A small image captioner, trained from scratch.
Model: 6.77M parameters, 64-pixel images, encoder norm layernorm, encoder activation geglu, encoder patch size [4, 4], encoder depths [4, 4, 4], encoder widths [48, 96, 192], decoder width 128, decoder layers 12, decoder activation silu.
Rows from block 7 of the image encoder of a small image captioner, named by matrix and row number. Rows with one number belong to one channel. Each number is 500 + 50 x the weight over its row's rms, rounded and kept within 0 to 999. All counts start at 0. Numbers have three digits each.
After each channel's rows are labels from the 100 images, of 14976, where the channel reaches its highest value: "patch colour" is the nearest of a few named colours to the mean colour under the peak. Only what is clearly more common there than usual is listed. The data: photos with spoken descriptions (Open Images, Localized Narratives). In brackets: how many of the 100, against the usual share in percent.
# convs0: expand pointwise conv (encoder.blocks.7.convs.0.weight, 384x96x1x1), inputs 0-47
# convs1: depthwise 3x3 conv (encoder.blocks.7.convs.1.weight, 384x1x3x3), a 3x3 kernel
# convs2: project pointwise conv (encoder.blocks.7.convs.2.weight, 96x384x1x1, transposed), outputs 0-47

convs0.125:451498495526578532412442486454569496505399461503434469469516623548553570537378507532562469551559548539457501559559538506540439476441397424549516
convs1.125:559581522531587548521516522
convs2.125:426533543447577502428452528526534440511470528535561582535464456430473564438583501547543477560506481430488462436417479454460557463563561541506569
patch colour: white (33 vs 6.1)

convs0.344:520401479469543539572529538419379550512590470475463441453457471512558485538493540510510461494564476537557509496574521562543475593436436406483508
convs1.344:567541531517574580501513445
convs2.344:485463461549446483520424528493453548548409535508487482439551502612536538548510556464471497548532519524478459532528512441460480581485499436597427
patch colour: brown (64 vs 31.7)

convs0.342:442555540452444544490547472563427530544559472449500461547416552553401525582483502442540529552457500523478482499377484530451503590489548539509482
convs1.342:479576417426524478466536479
convs2.342:492485449494559495488422407497505453453439531607523560523515423509547500427460499583485457563552478476505534530557439489485508580420474432459475
patch colour: pink (27 vs 9.1)

convs0.356:519512513520490549481507378568503557502541471454484507469535487517500393556440424494426487468485492532516561585465460420458532550509460532550438
convs1.356:547456490604468564480457487
convs2.356:435532523406522570498507443481506536439518515507579536619523449492437494494456500528532480534552479526434489467428489585512490515474529428484509
patch colour: grey (64 vs 35.1)

convs0.229:493596484505562624464438478518566493549530382385419517430526507509507437513492462509444489455582524530465565526507516494468529533491567481570460
convs1.229:453437431545571553495459500
convs2.229:497413391571568523448465516441545492596494504510415469418404484554589516522482507540487387461537488561506527593591538482514442498534392461540529
patch colour: white (85 vs 6.1)

convs0.12:523544432480520497437492400520481474487501478533477490545366487520535487530478532545462467555562420552479530521506473546478544591480449426426492
convs1.12:415449448514515568543469548
convs2.12:415480484515436504462460481452498536535421446480550505519520527595482607561440549474452552622534521551424489564486470486505460545482488411544412
patch colour: black (88 vs 13.6)

convs0.249:444508513451552587581572447488491614493595476465394459493469523533472452550496384528468513402411517484478528553522471486538494452450514435555474
convs1.249:527561416505571502525569521
convs2.249:459566589407480513533528439460503489466485478488594540597549471469463528472486454550501489567525496502426498470434448518449458472550568464538493
patch colour: grey (60 vs 35.1)

convs0.186:578428414510510612491525545484492533546513539383486458444516431529530505512483489438443383438486556538553551492492429507505381478535432516596534
convs1.186:500519550588473523448417469
convs2.186:555527516417449516619524480492423618452536509507482448472513466509511408493535446493437521428482484515537487389509527583470477534504534503578472
patch colour: pink (27 vs 9.1)

convs0.277:579573472475565538455536465493505446492565641567487489588504499505533493482546524522504295449482475531533513551491495504481480476576422562490560
convs1.277:513502557575547479515575570
convs2.277:516491413545564563406432487475571450529476561494491528467471484532547512452422473498509369497530551553544541589534445383533423465507431500595573
patch colour: black (47 vs 13.6)

convs0.378:546496478558464481505505536471577522591556522565466450483533586549546540512469528470526399507513541531474522634483523490540420432482486480524458
convs1.378:483561594509437470473439488
convs2.378:518448488587505570453463419532529460523453465466456439441415499499498472524425449546468457529571521538513607616575448412502428554532405450470519
patch colour: white (42 vs 6.1)

convs0.381:500538525522426475513601566535464495539524489457551532522445588486392555517551575456462517510426492473543464383473510513408488543553517605438481
convs1.381:446476467414474433462438494
convs2.381:537518385552564525487444430480604441422439434525425499526492479477596439462511502563445483463511449508517567574586486472545459463472434466487419
patch colour: black (32 vs 13.6)

convs0.69:432529510394537538568611597571486520553609543502470487533456487539538478462553562459510423468519504502490466479414504571507452528481546493512517
convs1.69:559577545456573482520527549
convs2.69:483513491442547518553425412448490520456446528580463510479457444521596432408496458599476488484498418548554496516550467503490531510421469440517539
patch colour: black (31 vs 13.6)

convs0.75:473548480445549516473509458532435553517412531524494478532430513553550496503459551479586465562548527516472469466436458559465447510417565454537545
convs1.75:472480450593521512486404508
convs2.75:464607496489525491432511470548532457504439516438626534587487535436491532482456522518507517580520493510463470494433446487477533481494542529489510
patch colour: black (59 vs 13.6)

convs0.226:534544449497493521539544452463449537464567458513461438506396470519575500459482524547442471524581524595545567511572488630504535578511459423487469
convs1.226:489393445512550521570494504
convs2.226:520455515431503497575462467482490545438429558571482561514571453514540539431546515578446487518465496506490515515482424460480494513436515479562390
patch colour: brown (61 vs 31.7)

convs0.290:573503571513456522546520523541502492480520550552467482490596513550516494489591473437531434477499485482554485486509523499446508482566565560495470
convs1.290:493566509523607518458553532
convs2.290:468540524458472600561447473503524567465479617478530532507562433504536435458552376463544475400423568553494505489454440501506403435517514489601517
patch colour: pink (26 vs 9.1)

convs0.43:447541555560480506442470522573571421463414449481499584494562502572435458504558563456493558543457474449451466489485495430374498562438592516436469
convs1.43:449539523411521517417526540
convs2.43:482436590503426474550552522462447542496457436467466445532553591484446498580486526508437629520545419494485507495497544509568557533532494444480419
patch colour: white (27 vs 6.1)

convs0.23:553504447549495440439447507570507524527450572504577542488517521524490456499489435473467390491532585450473506531409467522486369469483474575451511
convs1.23:524480426449452435554539549
convs2.23:481545497477508480439455456563457471464523626494600587471488432485511501384449501543538486475458563490554482443457419458472543483436520562546531
patch colour: black (49 vs 13.6)

convs0.274:519534507512475520507482499564505500533544463459511593555572478613424491562516583430466523546487529414448457488429428500401462580380577507507445
convs1.274:430533432536536533428526450
convs2.274:544510485448465516505445481377515484451455462528500544538612500510543499497572554524407545533484442482505494515491515459515510542538520473506433
patch colour: pink (25 vs 9.1)

convs0.267:565462507476470578578534500499492511557597474471461420484505483477520443521524369496426411428460498493549518510565562461529529480650525558541500
convs1.267:462447484459514560398544514
convs2.267:381428508568538501409457583526505475620456549486563540436525464516473601508468461486609435508569555512436521569461511440487477462540467533550565
patch colour: grey (68 vs 35.1)

convs0.83:393535478465522566540475449491550605525531451459448383480406462540555427475489409535463456411564490628492511517553472509592531494528445391521470
convs1.83:455541487558585552472436523
convs2.83:511507460411448472525476442428507486427618516516498575517480421471516441406527445633475514456468464531523522400515477533456612574536451539484530
patch colour: brown (66 vs 31.7)

convs0.215:550372535506518487494518509457516489473491485546483442551545576480532481599447514494496437563570504498465546524517517551525454486536440452472489
convs1.215:530514574522516492403487425
convs2.215:524476437575551554494448433494475477496452492486505537485418377513532493467426453547447429525546476534545555528608401437462470563428466457500520
patch colour: brown (61 vs 31.7)

convs0.343:419506468484504463436466507542526510578444495394545563438430566524526565504465465439507571520495510515507432516463516462506495460449497530624528
convs1.343:416436439443550500488495459
convs2.343:496561526424522515504482429521550480370548432531528530602532486453507437483524512551471554532538440481477516496480473507504585488460574460435460
patch colour: white (34 vs 6.1)

convs0.11:464471484489481495423410453570530465511434478438573591477512477522487529472477518451487490569507584520455501472459451449487413511475488479617528
convs1.11:381503504463544511434489481
convs2.11:473589483437542488522446452472536522417481499642433536509512473538577478447560497572500541478496430522503476516494530533523563476387548417492448
patch colour: cyan (27 vs 1.1)

convs0.324:484500482511522424502578514416573528445513444526503442549491554452536561477424528562522493516611478506446569546529538534577532454545418447429502
convs1.324:428420421540543526503485520
convs2.324:435516526439433554586455471462493607504516498513430477453559458584547492499540458510460539444496509558454492507523509505500482514493493418621427
patch colour: black (42 vs 13.6)

convs0.341:421503534486512520586466413463559563465458468493446513416505515470496479491447367549440560436453480551521552510551396460578506440473472460562488
convs1.341:532634543497507483501486465
convs2.341:497466564510444559632568466533460537476503473409503453553536456464420429539473382496385546469465472517463560483512428463499435545562467497515454
patch colour: grey (66 vs 35.1)

convs0.371:558486512537420489499515559586522465553481494516560494587581537463475501583559494410496516508498543457456477467481612478448506502582484631470490
convs1.371:448470398509576512546521499
convs2.371:462590587422484597517546452422527504437637500479498524560529457447408476480496461557471542433411470561510493448437466492617539482522510464528498
patch colour: pink (30 vs 9.1)

convs0.48:463495591486461456508487446467520560480505446522511502495533588556435530583484518503548535456551474473535518536493539516483500476421551507458376
convs1.48:558570537486505435414469496
convs2.48:477474504524493550456507448543520498531524503436608479501476467468462533510390431498523450561559533536436580545493429463516420501538457496490552
patch colour: white (46 vs 6.1)

convs0.326:502482391497621565414451517527503472568418516515465554472504475606562496485448487485536346534575581511440481550488486493483405495416497444609496
convs1.326:574564503457477563580505487
convs2.326:479475430516550463381430513533512468527560514531479554455443426544552539475472548548546457510568495453508513562542450438451500563497466502530526
patch colour: white (28 vs 6.1)

convs0.309:519404483598494522448491549576557407527500413460480482537553476405452466576480453501526484530567536454466596502523589395538483457656507534474512
convs1.309:479429438469463418479552530
convs2.309:490502515502450497548505447436430615517502529487499437427500539564582529488465505491459525493447533577455477475521494533475482536510448476567401
patch colour: black (32 vs 13.6)

convs0.247:452490535455548602603630489431489608533626447460430453462446462480485447511481420520487494376450539500512512527515460535606535433475499403550505
convs1.247:512542532506608553469557529
convs2.247:499527524415471513509463466499480532481495566502594552590546445483515487456518456526482464549469531507478493406438471481391452502566520509554539
patch colour: grey (62 vs 35.1)

convs0.314:381525624392533548587543455512484616513589488537467434478439475513503454487449423545497553450458465547426504475486471511593521480491471442545504
convs1.314:508572570506583512544498557
convs2.314:417508484455541505521436488502480485516397594488590565534507470505525555455542434530540480558483532497470475467476442507455449481541498467552534
patch colour: brown (61 vs 31.7)

convs0.135:462538492433488490580535437478414645493535569566527463453457477527540511457450444537479539429456472637516503495518453606537461518450443422524480
convs1.135:470565491526616547478518507
convs2.135:484464510373517526546507489497421548446478603564559533560536406461544518400580464551496494487494474497494482386461466558439513492531534540535534
patch colour: brown (67 vs 31.7)

convs0.96:440480476529581465447532531443546567499488497508473519490538559507480565552382447502553497512500521442441522526519471480611471420420493448515524
convs1.96:576597555516485524517520550
convs2.96:461430411595498570400430544583553453636491478418464468450445489561502513548433498470489432546564550529482518595522499396466430543588434498559493
patch colour: white (25 vs 6.1)

convs0.297:540503483481465419550451565490565517476573503581537574556610443526466551489608557533505516510505526396442473487461534511554516478479565488508503
convs1.297:433436438551533479439496453
convs2.297:535570470450497549535448471443528538512544516532431516427472429595601503435551493516442471411417535531564442504514480518497459452489489500612453
patch colour: white (37 vs 6.1)

convs0.167:501531416523542471430472427481647490429493412515414492547522501537545518574468506566534469575570538480499537554527530456566484480467489365512455
convs1.167:524525523612521517553567509
convs2.167:463541474585509405399469575643545425578483526508530567429455482534482530455556547483568505523445553464508448473455459414446496457500546580537541
patch colour: cyan (45 vs 1.1)

convs0.241:432530546508470473492506524461526464477500445463502453463547503496440545520493608491457610459435496534512499472482531429520562515453591541472473
convs1.241:430520549456504505437520592
convs2.241:480417508523451470570499522459404609529430481527429404455531504576530519528519511505473558506567475537479498518555586571513499591471465423501438
patch colour: white (34 vs 6.1)

convs0.317:482531481552523561451485437496598466507481366476385420458468563561532486522418548481458517549603502557487498521551551508516580586502517469484427
convs1.317:468451472535546557513409443
convs2.317:493472357609557503395424502491551482570446508533436493430438495577572522478482527523462411520536524521519504631566508479473465499507421473537482
patch colour: white (38 vs 6.1); cyan (33 vs 1.1)

convs0.28:454448561565484569516514531484577510572463339411450398413529522488447504552447459453525531497542538554472560471528517444556536489556528481561502
convs1.28:485471424570466564503435465
convs2.28:455465388552555564384462534476606477586492456496440457507437553555546531540494530512473403511567487545466507609531571499544464454583449435510481
patch colour: white (42 vs 6.1)

convs0.338:469459556551407418519488505423515525468565473543564501496622537476458552578524453472570573538428524473409539488503516403576509427519479476529507
convs1.338:466481406534555543447443484
convs2.338:602508456473492462519527479557447484428507573500537568550495484477498413431551531454474454432482503419606459412495482540377534527414559572483543
patch colour: pink (29 vs 9.1)

convs0.65:604433423527476463506500551508546473482550462542508513500536494536507477534613583493530483509536534430566460429550601550478529509470543501449439
convs1.65:421512496543527492521410430
convs2.65:525515503483450548598543505476485565498538553463514506502495495547468423487565421454420499450374486529519481471508439511473442483556526584585449
patch colour: white (25 vs 6.1)

convs0.168:504515517479522569525542465429527612494622460479509476508491401466546485533430431495458511460455544517465514578451398504630474398446478437586514
convs1.168:547573500451560470490513411
convs2.168:578579474539414470561533411510518545458539432470504458532529517515518467541519498506412574458428551524481497530489503486522513495483479500520370
patch colour: grey (63 vs 35.1)

convs0.313:539501430508511549523451440491488479486458442525474457486474477465621492456496541509484455510621464489535536520558582549428556551513404473475483
convs1.313:529586544511445489444489424
convs2.313:437576455502568529431415471467601466491467479535553545527503449478549587459464473555526495551496486570426516584472480467557496414508454445543490
patch colour: black (33 vs 13.6)

convs0.94:575490521563521621471450474539514440496577482459428482496508551492510435568520491520445430471493480519574557522550525448428522592590472596471453
convs1.94:558535554434489565491502421
convs2.94:595418446588541500494513549504503447529483530501451522497470458438527494474476497509457389440468502447543538548582470416485441489562436539526526
patch colour: white (67 vs 6.1)

convs0.130:563561511445479558561526489472536516478536522515455496520499518524513474495574541427389467411450506545570433474505511529428473532487588510544396
convs1.130:486576489508569575548545460
convs2.130:457492543495510605517474464507516503520492502428537482539441487429485482464459380524454486468449505579510570491507431438504475485650437505547521
patch colour: pink (36 vs 9.1)

convs0.295:491456491552552512383430557573485484596483477456496508533485492505419523547476469480595491595613489434446477517436533486504432539482523486483525
convs1.295:456481501526485451560574589
convs2.295:404510510437499501449424492463543513487571529524612569513580438529490554491479529522583512550531547514395498501421460425545509469489553469545521
patch colour: white (34 vs 6.1)

convs0.292:500451455534555548425522509490491445508467364434435490486423546480528529554439587477468492556638479513576561571604556507493542593493444418423499
convs1.292:529530581486452485401535519
convs2.292:477524450556476456404407471517526456496445460510537558490539479551501562553466597498523551641570510493430460547448501476468550611426547477528488
patch colour: grey (63 vs 35.1)

convs0.353:554595450461506367408514470532498408491544577531526535621451505453524444461509503562479410538462516484518535466415450443469513489530442541436526
convs1.353:562562493571539541570460504
convs2.353:441547459508570563411435458482617465517522470532508499475460507487528524483461415577556485489450503585506502576500451416578474440537426481526526
patch colour: black (61 vs 13.6)

convs0.8:430506477512531531464566528417473528487479487474508441506481487585590555563392556474549461523593591591464511518458571589573475470477439418514545
convs1.8:540610553501455509455516460
convs2.8:492556504540621483490495497440548445509459505570443485462392543449561571454507494585488498470406456552502536548584470462588470398559413497492504
patch colour: black (33 vs 13.6)

convs0.172:441525523512471578526497468432540581469574396479500481510518465609461453609405543438487549497448493566439535557493518489543483545450526410513455
convs1.172:461559539460535519392532514
convs2.172:431591534431518542478502460481605498440497429541489477604537530462530451494541468568477570538493464531434492469469502487562548434516478428473466
patch colour: pink (28 vs 9.1); white (27 vs 6.1)

convs0.270:495518607419512555539598607479488522530517409435503459608518542465430529572496489470519537530586451494415501483421544494516547515536558560505492
convs1.270:450537501458452542398547490
convs2.270:448502502495499495510509466419465546538457481508500429415420479526579586491394493530503515513486521615480526536533474565549417509516364447553482
patch colour: pink (28 vs 9.1)

convs0.152:441543495451497532595504381472505664423572495518416502474506491510490415476469440560442538385421477498547488512513461538525529488409504419511475
convs1.152:560521510472575589455541482
convs2.152:481563575409429480577481400520458566391511512535532550583550463503504450446542436573439560525450465511498483431466438480437531520457533466505437
patch colour: grey (63 vs 35.1)

convs0.59:550485435540510476435499476430605472429514444460471474563543517490478552552463590531463494582584508522492547517517523430537496535478531436474418
convs1.59:438434427566545489497548514
convs2.59:505549509421457463584458455465474579450550578572454508446490463566568475438552474533434496414438520509529434444497473492489534481474512497593461
patch colour: blue (31 vs 0.8); cyan (31 vs 1.1)

convs0.126:534530486490428410513464468559552503475530494531575586595567452493453517510554586500422521556490462464452492497421475476480527502441585490478445
convs1.126:456416415480454500467545527
convs2.126:537573410490534507465447448487541532514540607605507546458496444547621527413500518518497407444481583563512456521475491505521451420421459504597448
patch colour: pink (36 vs 9.1); white (28 vs 6.1)

convs0.112:452515536515525454472515630561590397548558462484550588570500508507434472486558502492525523542532538380497505447420494503485497400587543577465547
convs1.112:424461436420455495466464513
convs2.112:488509477506509561534477478421525565536479483541428422412485504542576533510479450529471476428467499634496528579559495509594445438564410437571441
patch colour: black (41 vs 13.6)

convs0.89:567465526548498487602610534451498496494605447541480495519546495480481493590517517522509506501494512410553535490514548535540555529449543436388474
convs1.89:514516491392429514491559540
convs2.89:493547619456466503628602442482439557443580493508480487489520499432460457465531447533506539418408473507496522379499490543522513505500514505466547
patch colour: white (30 vs 6.1)

convs0.184:490467429480479476530526550493436577577548588473492552557537547613470517572516551413524431527477634450554444523472507584452412497425523473534490
convs1.184:517511481520535547409471406
convs2.184:533469449531473566473538513556454460560394541376523504483448479516488487494471490401372452515516506486569499500495436504404420585520519569578441
patch colour: brown (66 vs 31.7)

convs0.85:536482452599445375402561517514517430525525484515487476544440566469514525545455517491475522570488526467530503496443496490491478536532397580400515
convs1.85:476488480568435570430495447
convs2.85:589439408510488392530503509591457486490449539532475484461430458543554445480512551470515469520554534406564475443504501563396512595406539514453511
patch colour: black (49 vs 13.6)

convs0.177:483330547559514459477537523474439502533411467486513478482555569488540458567448439499537477537533530488477506461516461475574451536527382514517593
convs1.177:572529519432453487444491423
convs2.177:450392473572524609495516563468472497600454506469496453500487501493443585590411464534486418536535467561482553613577483462569452504559388429529534
patch colour: black (36 vs 13.6)

convs0.256:592524521510472594587520507504474529511527509520474481467575482536469512501592531450495457446451532481543450439559520546442519495467549534481436
convs1.256:469525553547620533479505499
convs2.256:499461490497449576431472472503527514466499584424567527555569439467497489482471381483436434489498585585503577521441471423532441477620468516640519
patch colour: pink (25 vs 9.1)

convs0.18:635503481516606455474443479524531429480489465535454479467442505444507497474553484646440503449547444484608530472563555420509580562524534520474450
convs1.18:533512508446394537451445486
convs2.18:503526486444556442480507526540490447439491528553488539529447478472509437431572529553507486496469458408584449398462494564440576499430591535437553
patch colour: white (38 vs 6.1)

convs0.93:487414447603478461435460553504424468600386600512550576404520508579485586493538564430555451542473612436529422480486453535445447484490458506482545
convs1.93:537457480491460398554557522
convs2.93:493443508462489382478461609451452473565492589564502568445555456513521572453594539487573494533488539420500441497478530500511494461427516481538555
patch colour: white (28 vs 6.1)

convs0.62:471486512406513507639616509432523533476547483451437450512457475430545435487491401562399511407445482528538572463495430530571495470486502407516488
convs1.62:486535507534608575519531463
convs2.62:462486478561443574507465481525511545543443522458555481507556509573487563530439437485475488533505556572408498573484497426489404480586446489599420
patch colour: grey (65 vs 35.1)

convs0.235:577526463444507551474559531532565467487541537509500543611511439486467490531590544476511426479489508503496464439476571602481474455514554531468506
convs1.235:540518558448524389499464516
convs2.235:568512544394486501541536512410499517402583530572540562576586499446478463503568552503478483457422448464529455434479537554509548450484558519513534
patch colour: black (31 vs 13.6)

convs0.143:441540497445507584536481362427540644431601430458407523469518532569475461543447451523494501413404536504531514520491476519525481462408483431573500
convs1.143:517565569468538551446570512
convs2.143:475590516445482536545435389550560522410448502533520572588566433509498442445557427576414549509471455514467485460475425445449515521484543458487414
patch colour: grey (67 vs 35.1)

convs0.366:494504457442570520475563531452413480585628598528469482536433449523524532453506488556530374445504483470614501570471518559505512499504443507460595
convs1.366:589532571502479576501512452
convs2.366:556457366570581452448438500550483456512439561526463520444434429510572459445498519498526401474530516454622520507534492494459500528403486518469564
patch colour: black (33 vs 13.6)

convs0.219:527424507625472497481449444425539523505490391481468464438519515546575458613449513504434552512562528500505558562629533470495600563533495451509443
convs1.219:492481506401512603536513505
convs2.219:502556497489481436471454415645505431453436549473521576525465464437437422396554433524476508518465526421560482435424435481390535529458534570473500
patch colour: cyan (46 vs 1.1)

convs0.327:586536531498539589577507392524511478471509442511391463428515452449497414536484458519433453419504440574549604516578476437503504553498482530530450
convs1.327:561578580513532522444496464
convs2.327:571404498573486523539568514472460489528521504421470461520478488448486461535441465486427470439463486516538569514584458470533435541583416557517516
patch colour: grey (65 vs 35.1)

convs0.289:549447501438517513510507516471335542546474598505470479493478553506498612436448567497418474515469441504607491521492486535451460587463456499517459
convs1.289:584457501448488473564544564
convs2.289:537522509413539490554523459349499509438525499613433493512507526483593503452514551575475520451459424511552487491559507521559575513450492442500436
patch colour: brown (60 vs 31.7)

convs0.159:546590424478523411407528438579534423412581558486535521648465521469519477467464545537484434557478514463535499542425412483457520468510442546442531
convs1.159:587563525571477496526541548
convs2.159:423539475536597555400432459500609428528517486516529529477442490486503514439454420586543451502504509547555543555502456393539488443511462485513589
patch colour: black (57 vs 13.6)

convs0.132:454516522486485635426452459422598526505588374463438449506536553564498480576417479489511512518560529548481489520514539471541487486476510426556492
convs1.132:483492541524582594483560518
convs2.132:527542453497595465407465516475609409497507469556428547519464475482482502480575506568465432487537451446508534532518531452503529422555520504484509
patch colour: white (33 vs 6.1); cyan (30 vs 1.1)

convs0.27:441498472523411476528449486524498601562513595541518447504466538561513512522476475485503460511494569613466482566520489592484372495496414419548491
convs1.27:474553484544560507451401469
convs2.27:531508505479527533574484467488484541483575538515414476426437421477555420457560374588438495410439475572535519466566479454537552506560471517529518
patch colour: brown (75 vs 31.7)

convs0.173:541545432509564629490538420462503514481584479431419422466423505534541449498407528485520427501508539597532518496535527518505507569486480468483470
convs1.173:507525497613533488415478513
convs2.173:555534456455531497460537481495476506465542657516581570545488454486487499406487518511488422445459600486554485423408463555480455434456510550539532
patch colour: white (69 vs 6.1)