{"dataset": "photos with spoken descriptions (Open Images, Localized Narratives)", "crop_scale_min": 1, "horizontal_flip": false, "vocab_size": 4585, "encoder_norm_position": "res_post", "encoder_parallel_block": false, "encoder_depths": [4, 4, 4], "decoder_norm": "layernorm", "decoder_norm_position": "pre", "decoder_mlp_ratio": 6, "decoder_qk_norm": false, "batch_size": 128}
Rows from block 5 of the image encoder of a small image captioner, named by matrix and row number. Rows with one number belong to one channel. Each number is 128 + 24 x the weight over its row's rms, rounded and kept within 0 to 255. All counts start at 0. Numbers have three digits each.
After each channel's rows are labels from the 100 images, of 14976, where the channel reaches its highest value: "strongest on" is what is common among them; "colour at peak" is the nearest of a few named colours to the mean colour under the peak. Only what is clearly more common there than usual is listed. The data: photos with spoken descriptions (Open Images, Localized Narratives).
# convs0: expand pointwise conv (encoder.blocks.5.convs.0.weight, 384x96x1x1), inputs 48-95
# convs2: project pointwise conv (encoder.blocks.5.convs.2.weight, 96x384x1x1, transposed), outputs 48-95

convs0.72:098103112085170121158122136103125132103141141111096158115154114109099091127152170143074115120158154105159151102115121096159115137126130147157126
convs2.72:129129130109125125164172142123089122142138142145172145133107164111103123117156123161131159179079137122122141113108084104151149117149134100138151
strongest on: text has "wall"; text has "sitting"; text has "table"
colour at peak: white

convs0.9:154096139132132130134097158150137146118140125115134122107174144113136117121171126105182128147179095119150170126109126162115092152126111131158129
convs2.9:145135101122133081107111111160137129122089151123143099109088088122131089127106103152151091089134129091161090144115130162111113131130123148114147
strongest on: text has "grass"
colour at peak: grey

convs0.224:137145141123143176149084101124156114144120126136126110120144117119122117121110123124139103178135125111135074075157167143136114119133155137101109
convs2.224:133144126124152147108109096111112117122120108152152144111158156108121134107115108111161123114121123173118109132139140157162079136127135119118118
strongest on: text has "people"; text has "sitting"; text has "table"; text has "group"
colour at peak: brown

convs0.139:117115119105115116097139118083092114116173129108172134108150143131138180088122138102101126121178129147138125111137112095208085167104134096145126
convs2.139:159151134124114110173150148105094151177112123166145080113118159109167136115133156094161125158103117122089122110133124133166119147136144077090092
strongest on: text has "trees"; text has "sky"
colour at peak: white

convs0.268:129122125125160162150096107105144109113136149108119131138153138090153139135142159104127101162115133164121090106126124165155130119128112141118079
convs2.268:145155140097141141153122115121120140152132135151165146124150169098141130072145093126166081132130114166138092147151151171150116161119137149124084
strongest on: text has "people"; text has "standing"; text has "sitting"; text has "table"
colour at peak: grey

convs0.166:114120105123132123113126130117112151077100148109138182169107098157112116135150142130087122106118152147148134156102103099117148108130057146145147
convs2.166:123136122131161132179132135078151113182137117109116121111125164100136139100124106174152120119161139124100130141168118114120106162143144112154130
strongest on: text has "wall"
colour at peak: pink

convs0.180:118113106123176133107171141079121118127138131099167158149097108100111135130117129150095148099112113139156117143102089116137095135146104116156165
convs2.180:094118134128144108102152102108104088114149116124136154165133149154149157160129145104126161112094114151104113145120060089174120140141096105136128
strongest on: text has "sky"; text has "buildings"
colour at peak: white

convs0.95:116108149122126107138161161139146147117133130115167106123131154128145135152122174147097112143161117101130145109106110124127101145095128093146133
convs2.95:152127101122115113137099131125113158163084128136129096093107114120122098090100108170173100123155138138148154117134150169111111141141145133115145
strongest on: text has "text"
colour at peak: pink

convs0.35:162125089140140117113116146085104146109141169109121145120150102136111158140138193156077135111135102146128133107108093123143147150120097153136138
convs2.35:167132122142154143163127158127154144185134150098122138116136113084109140089132083167130129121133114130123123149142136121119123142152107145163146
strongest on: text has "wall"
colour at peak: pink

convs0.227:164142156143118119124148167134126152136129170139189095095116143155130130136130140148128143145144103101137159131120124170123135140061114097066102
convs2.227:156161188107153153142142125139102134127139147139187144145130146105158109103173112094181109157110095125161116131094115147150106072086108104133101
strongest on: text has "wearing"; text has "woman"; text has "smiling"
colour at peak: pink

convs0.197:122120121117126153114055099116112124135125160074080149110154074097097102112100126106121119135120128139116096106128156128117133117195117171120104
convs2.197:149128126142109100155141136127163120155154094116103127124091131104140089133134113125126131141126144120104141077137137090095112142165171103170171
strongest on: text has "trees"; text has "plants"
colour at peak: black

convs0.46:126094154125145149217124150118148129101119134119116117104149166122124088112156124119100154144138136143136120103104156110098125143123128125202129
convs2.46:141178157131121122088144149130106174093088163124158115156120095113147118141108163124146107108095052123162119171080113138149104119109116154094118
strongest on: text has "sky"
colour at peak: black

convs0.158:178153132147154133132142147063122143135111167158170139103118142110132133135115164137114161113120112138105125100070110110156156106127091135114128
convs2.158:180117122170171146111137177123161129112140189125177122130119096121121149133142083128124148120116110140137134159106092131146114117096071126114143
strongest on: text has "wall"; text has "standing"; text has "people"; text has "table"
colour at peak: pink

convs0.67:051145140051126141115126133154119133126108110087080148133090117129112108134115155122120080127126132107139078151137137112090119160119150170126113
convs2.67:143114126156138106111128100119172115102129098129134100133097121135158116162112139116165139095155115102131160136125142139101098131116146114125143
strongest on: text has "sky"
colour at peak: black

convs0.209:130136138152156115105150126106138118109173117115105133129091122143119149201105168151116152109151113074121130159150129119146151109131140110118111
convs2.209:135147146076136091126123145118118111128117099156141135096142192136128140083151174145137099175139099120153109135123135143145153149113143154114092
strongest on: text has "wall"
colour at peak: brown

convs0.2:107094125114105119163101106091092107155113089152110145089128145159115095109110090175135133123154164137132136094174122083111108109119178121155152
convs2.2:089111167081135158149101103136123116127124075145105180145099157144147083096155108122179105154151154159132128130157143129114106120151143149170152
strongest on: text has "people"; text has "standing"
colour at peak: black

convs0.358:087117125120130146151120109106074105120154115136125130134108124160099106144119131139103175135108165134133146096178078065192135120110130079117141
convs2.358:115147113126143142131123107108108117122130164135165154136166102143100130152124096113142134106133131143155095137136065110172100108076088099113149
strongest on: text has "road"
colour at peak: grey

convs0.277:151135114134135128067077114141117142144123152109121116069155108095125138122134107112155120136141113135131095100148150190115111150147131150099124
convs2.277:169181148146147162102071153117112164136147124103136171084147119086127147120125152109149125137109109123141121101094145156158085129165137163124080
strongest on: text has "trees"; text has "grass"; text has "plants"
colour at peak: brown

convs0.146:120123178125124146149154110079162111119125103137100129125130125111128144152135084124146117119129114112132145137146117133132098110120160118129122
convs2.146:112132152139109097143119110148168115129118116121124099116133123112125066162123112149139126121156136108126155113159162161085103108156166119164149
strongest on: text has "sky"; text has "trees"; text has "bottom"
colour at peak: pink

convs0.194:121169130111111183097107124090129136152123105086108112082148116103112150115069125121116109115148109114090103115168157143147118113169158123091083
convs2.194:125139127126153133138143155096126131126150139108142122087122114103127139145122156115117125121139117097122133074130131087113097152120161079098137
strongest on: text has "trees"; text has "sky"; text has "plants"; text has "grass"
colour at peak: black

convs0.226:122101127119114124182135120104117118126119110144119093102108186145156117131141150140128153171120153126105168073144155123129146140101137068135118
convs2.226:117113116125171128157161137079111115122144111157125134121092153132120155130139146160072170163105161127074141109126103082144147162120131063118128
strongest on: text has "buildings"; text has "building"; text has "road"
colour at peak: brown

convs0.272:120111105114139079083165118100124134079138149100144155148111110136101155167135147126077158112123117145142133134118045081160128142130089104136153
convs2.272:119119126114087088140155109148081133113080130175145110155116145149125079122177134144136133162111146134140119115110102086139160127144105122164140
strongest on: text has "sky"; text has "trees"
colour at peak: white

convs0.39:142129115147131094102112104126102109123121115108167147127107125138129126110130159108131150115137116140155113103109078093192102136097093098123152
convs2.39:125137134156159135102146146107138111120119147159140117165130121126158128155111121137165144096116124152161102173097100153154095092070128110088123
strongest on: text has "sky"; text has "trees"; text has "buildings"
colour at peak: pink; white

convs0.187:124135111132151098094171139090127113136150144095179114148116105124129144128103143137124149081112142162130130138067082118146094165122106101143132
convs2.187:108130146135168107104155107125111100113141116115166152165129145124154152160120139102136137093105094156114129152104057114159099147130105113143139
strongest on: text has "sky"; text has "trees"; text has "buildings"
colour at peak: white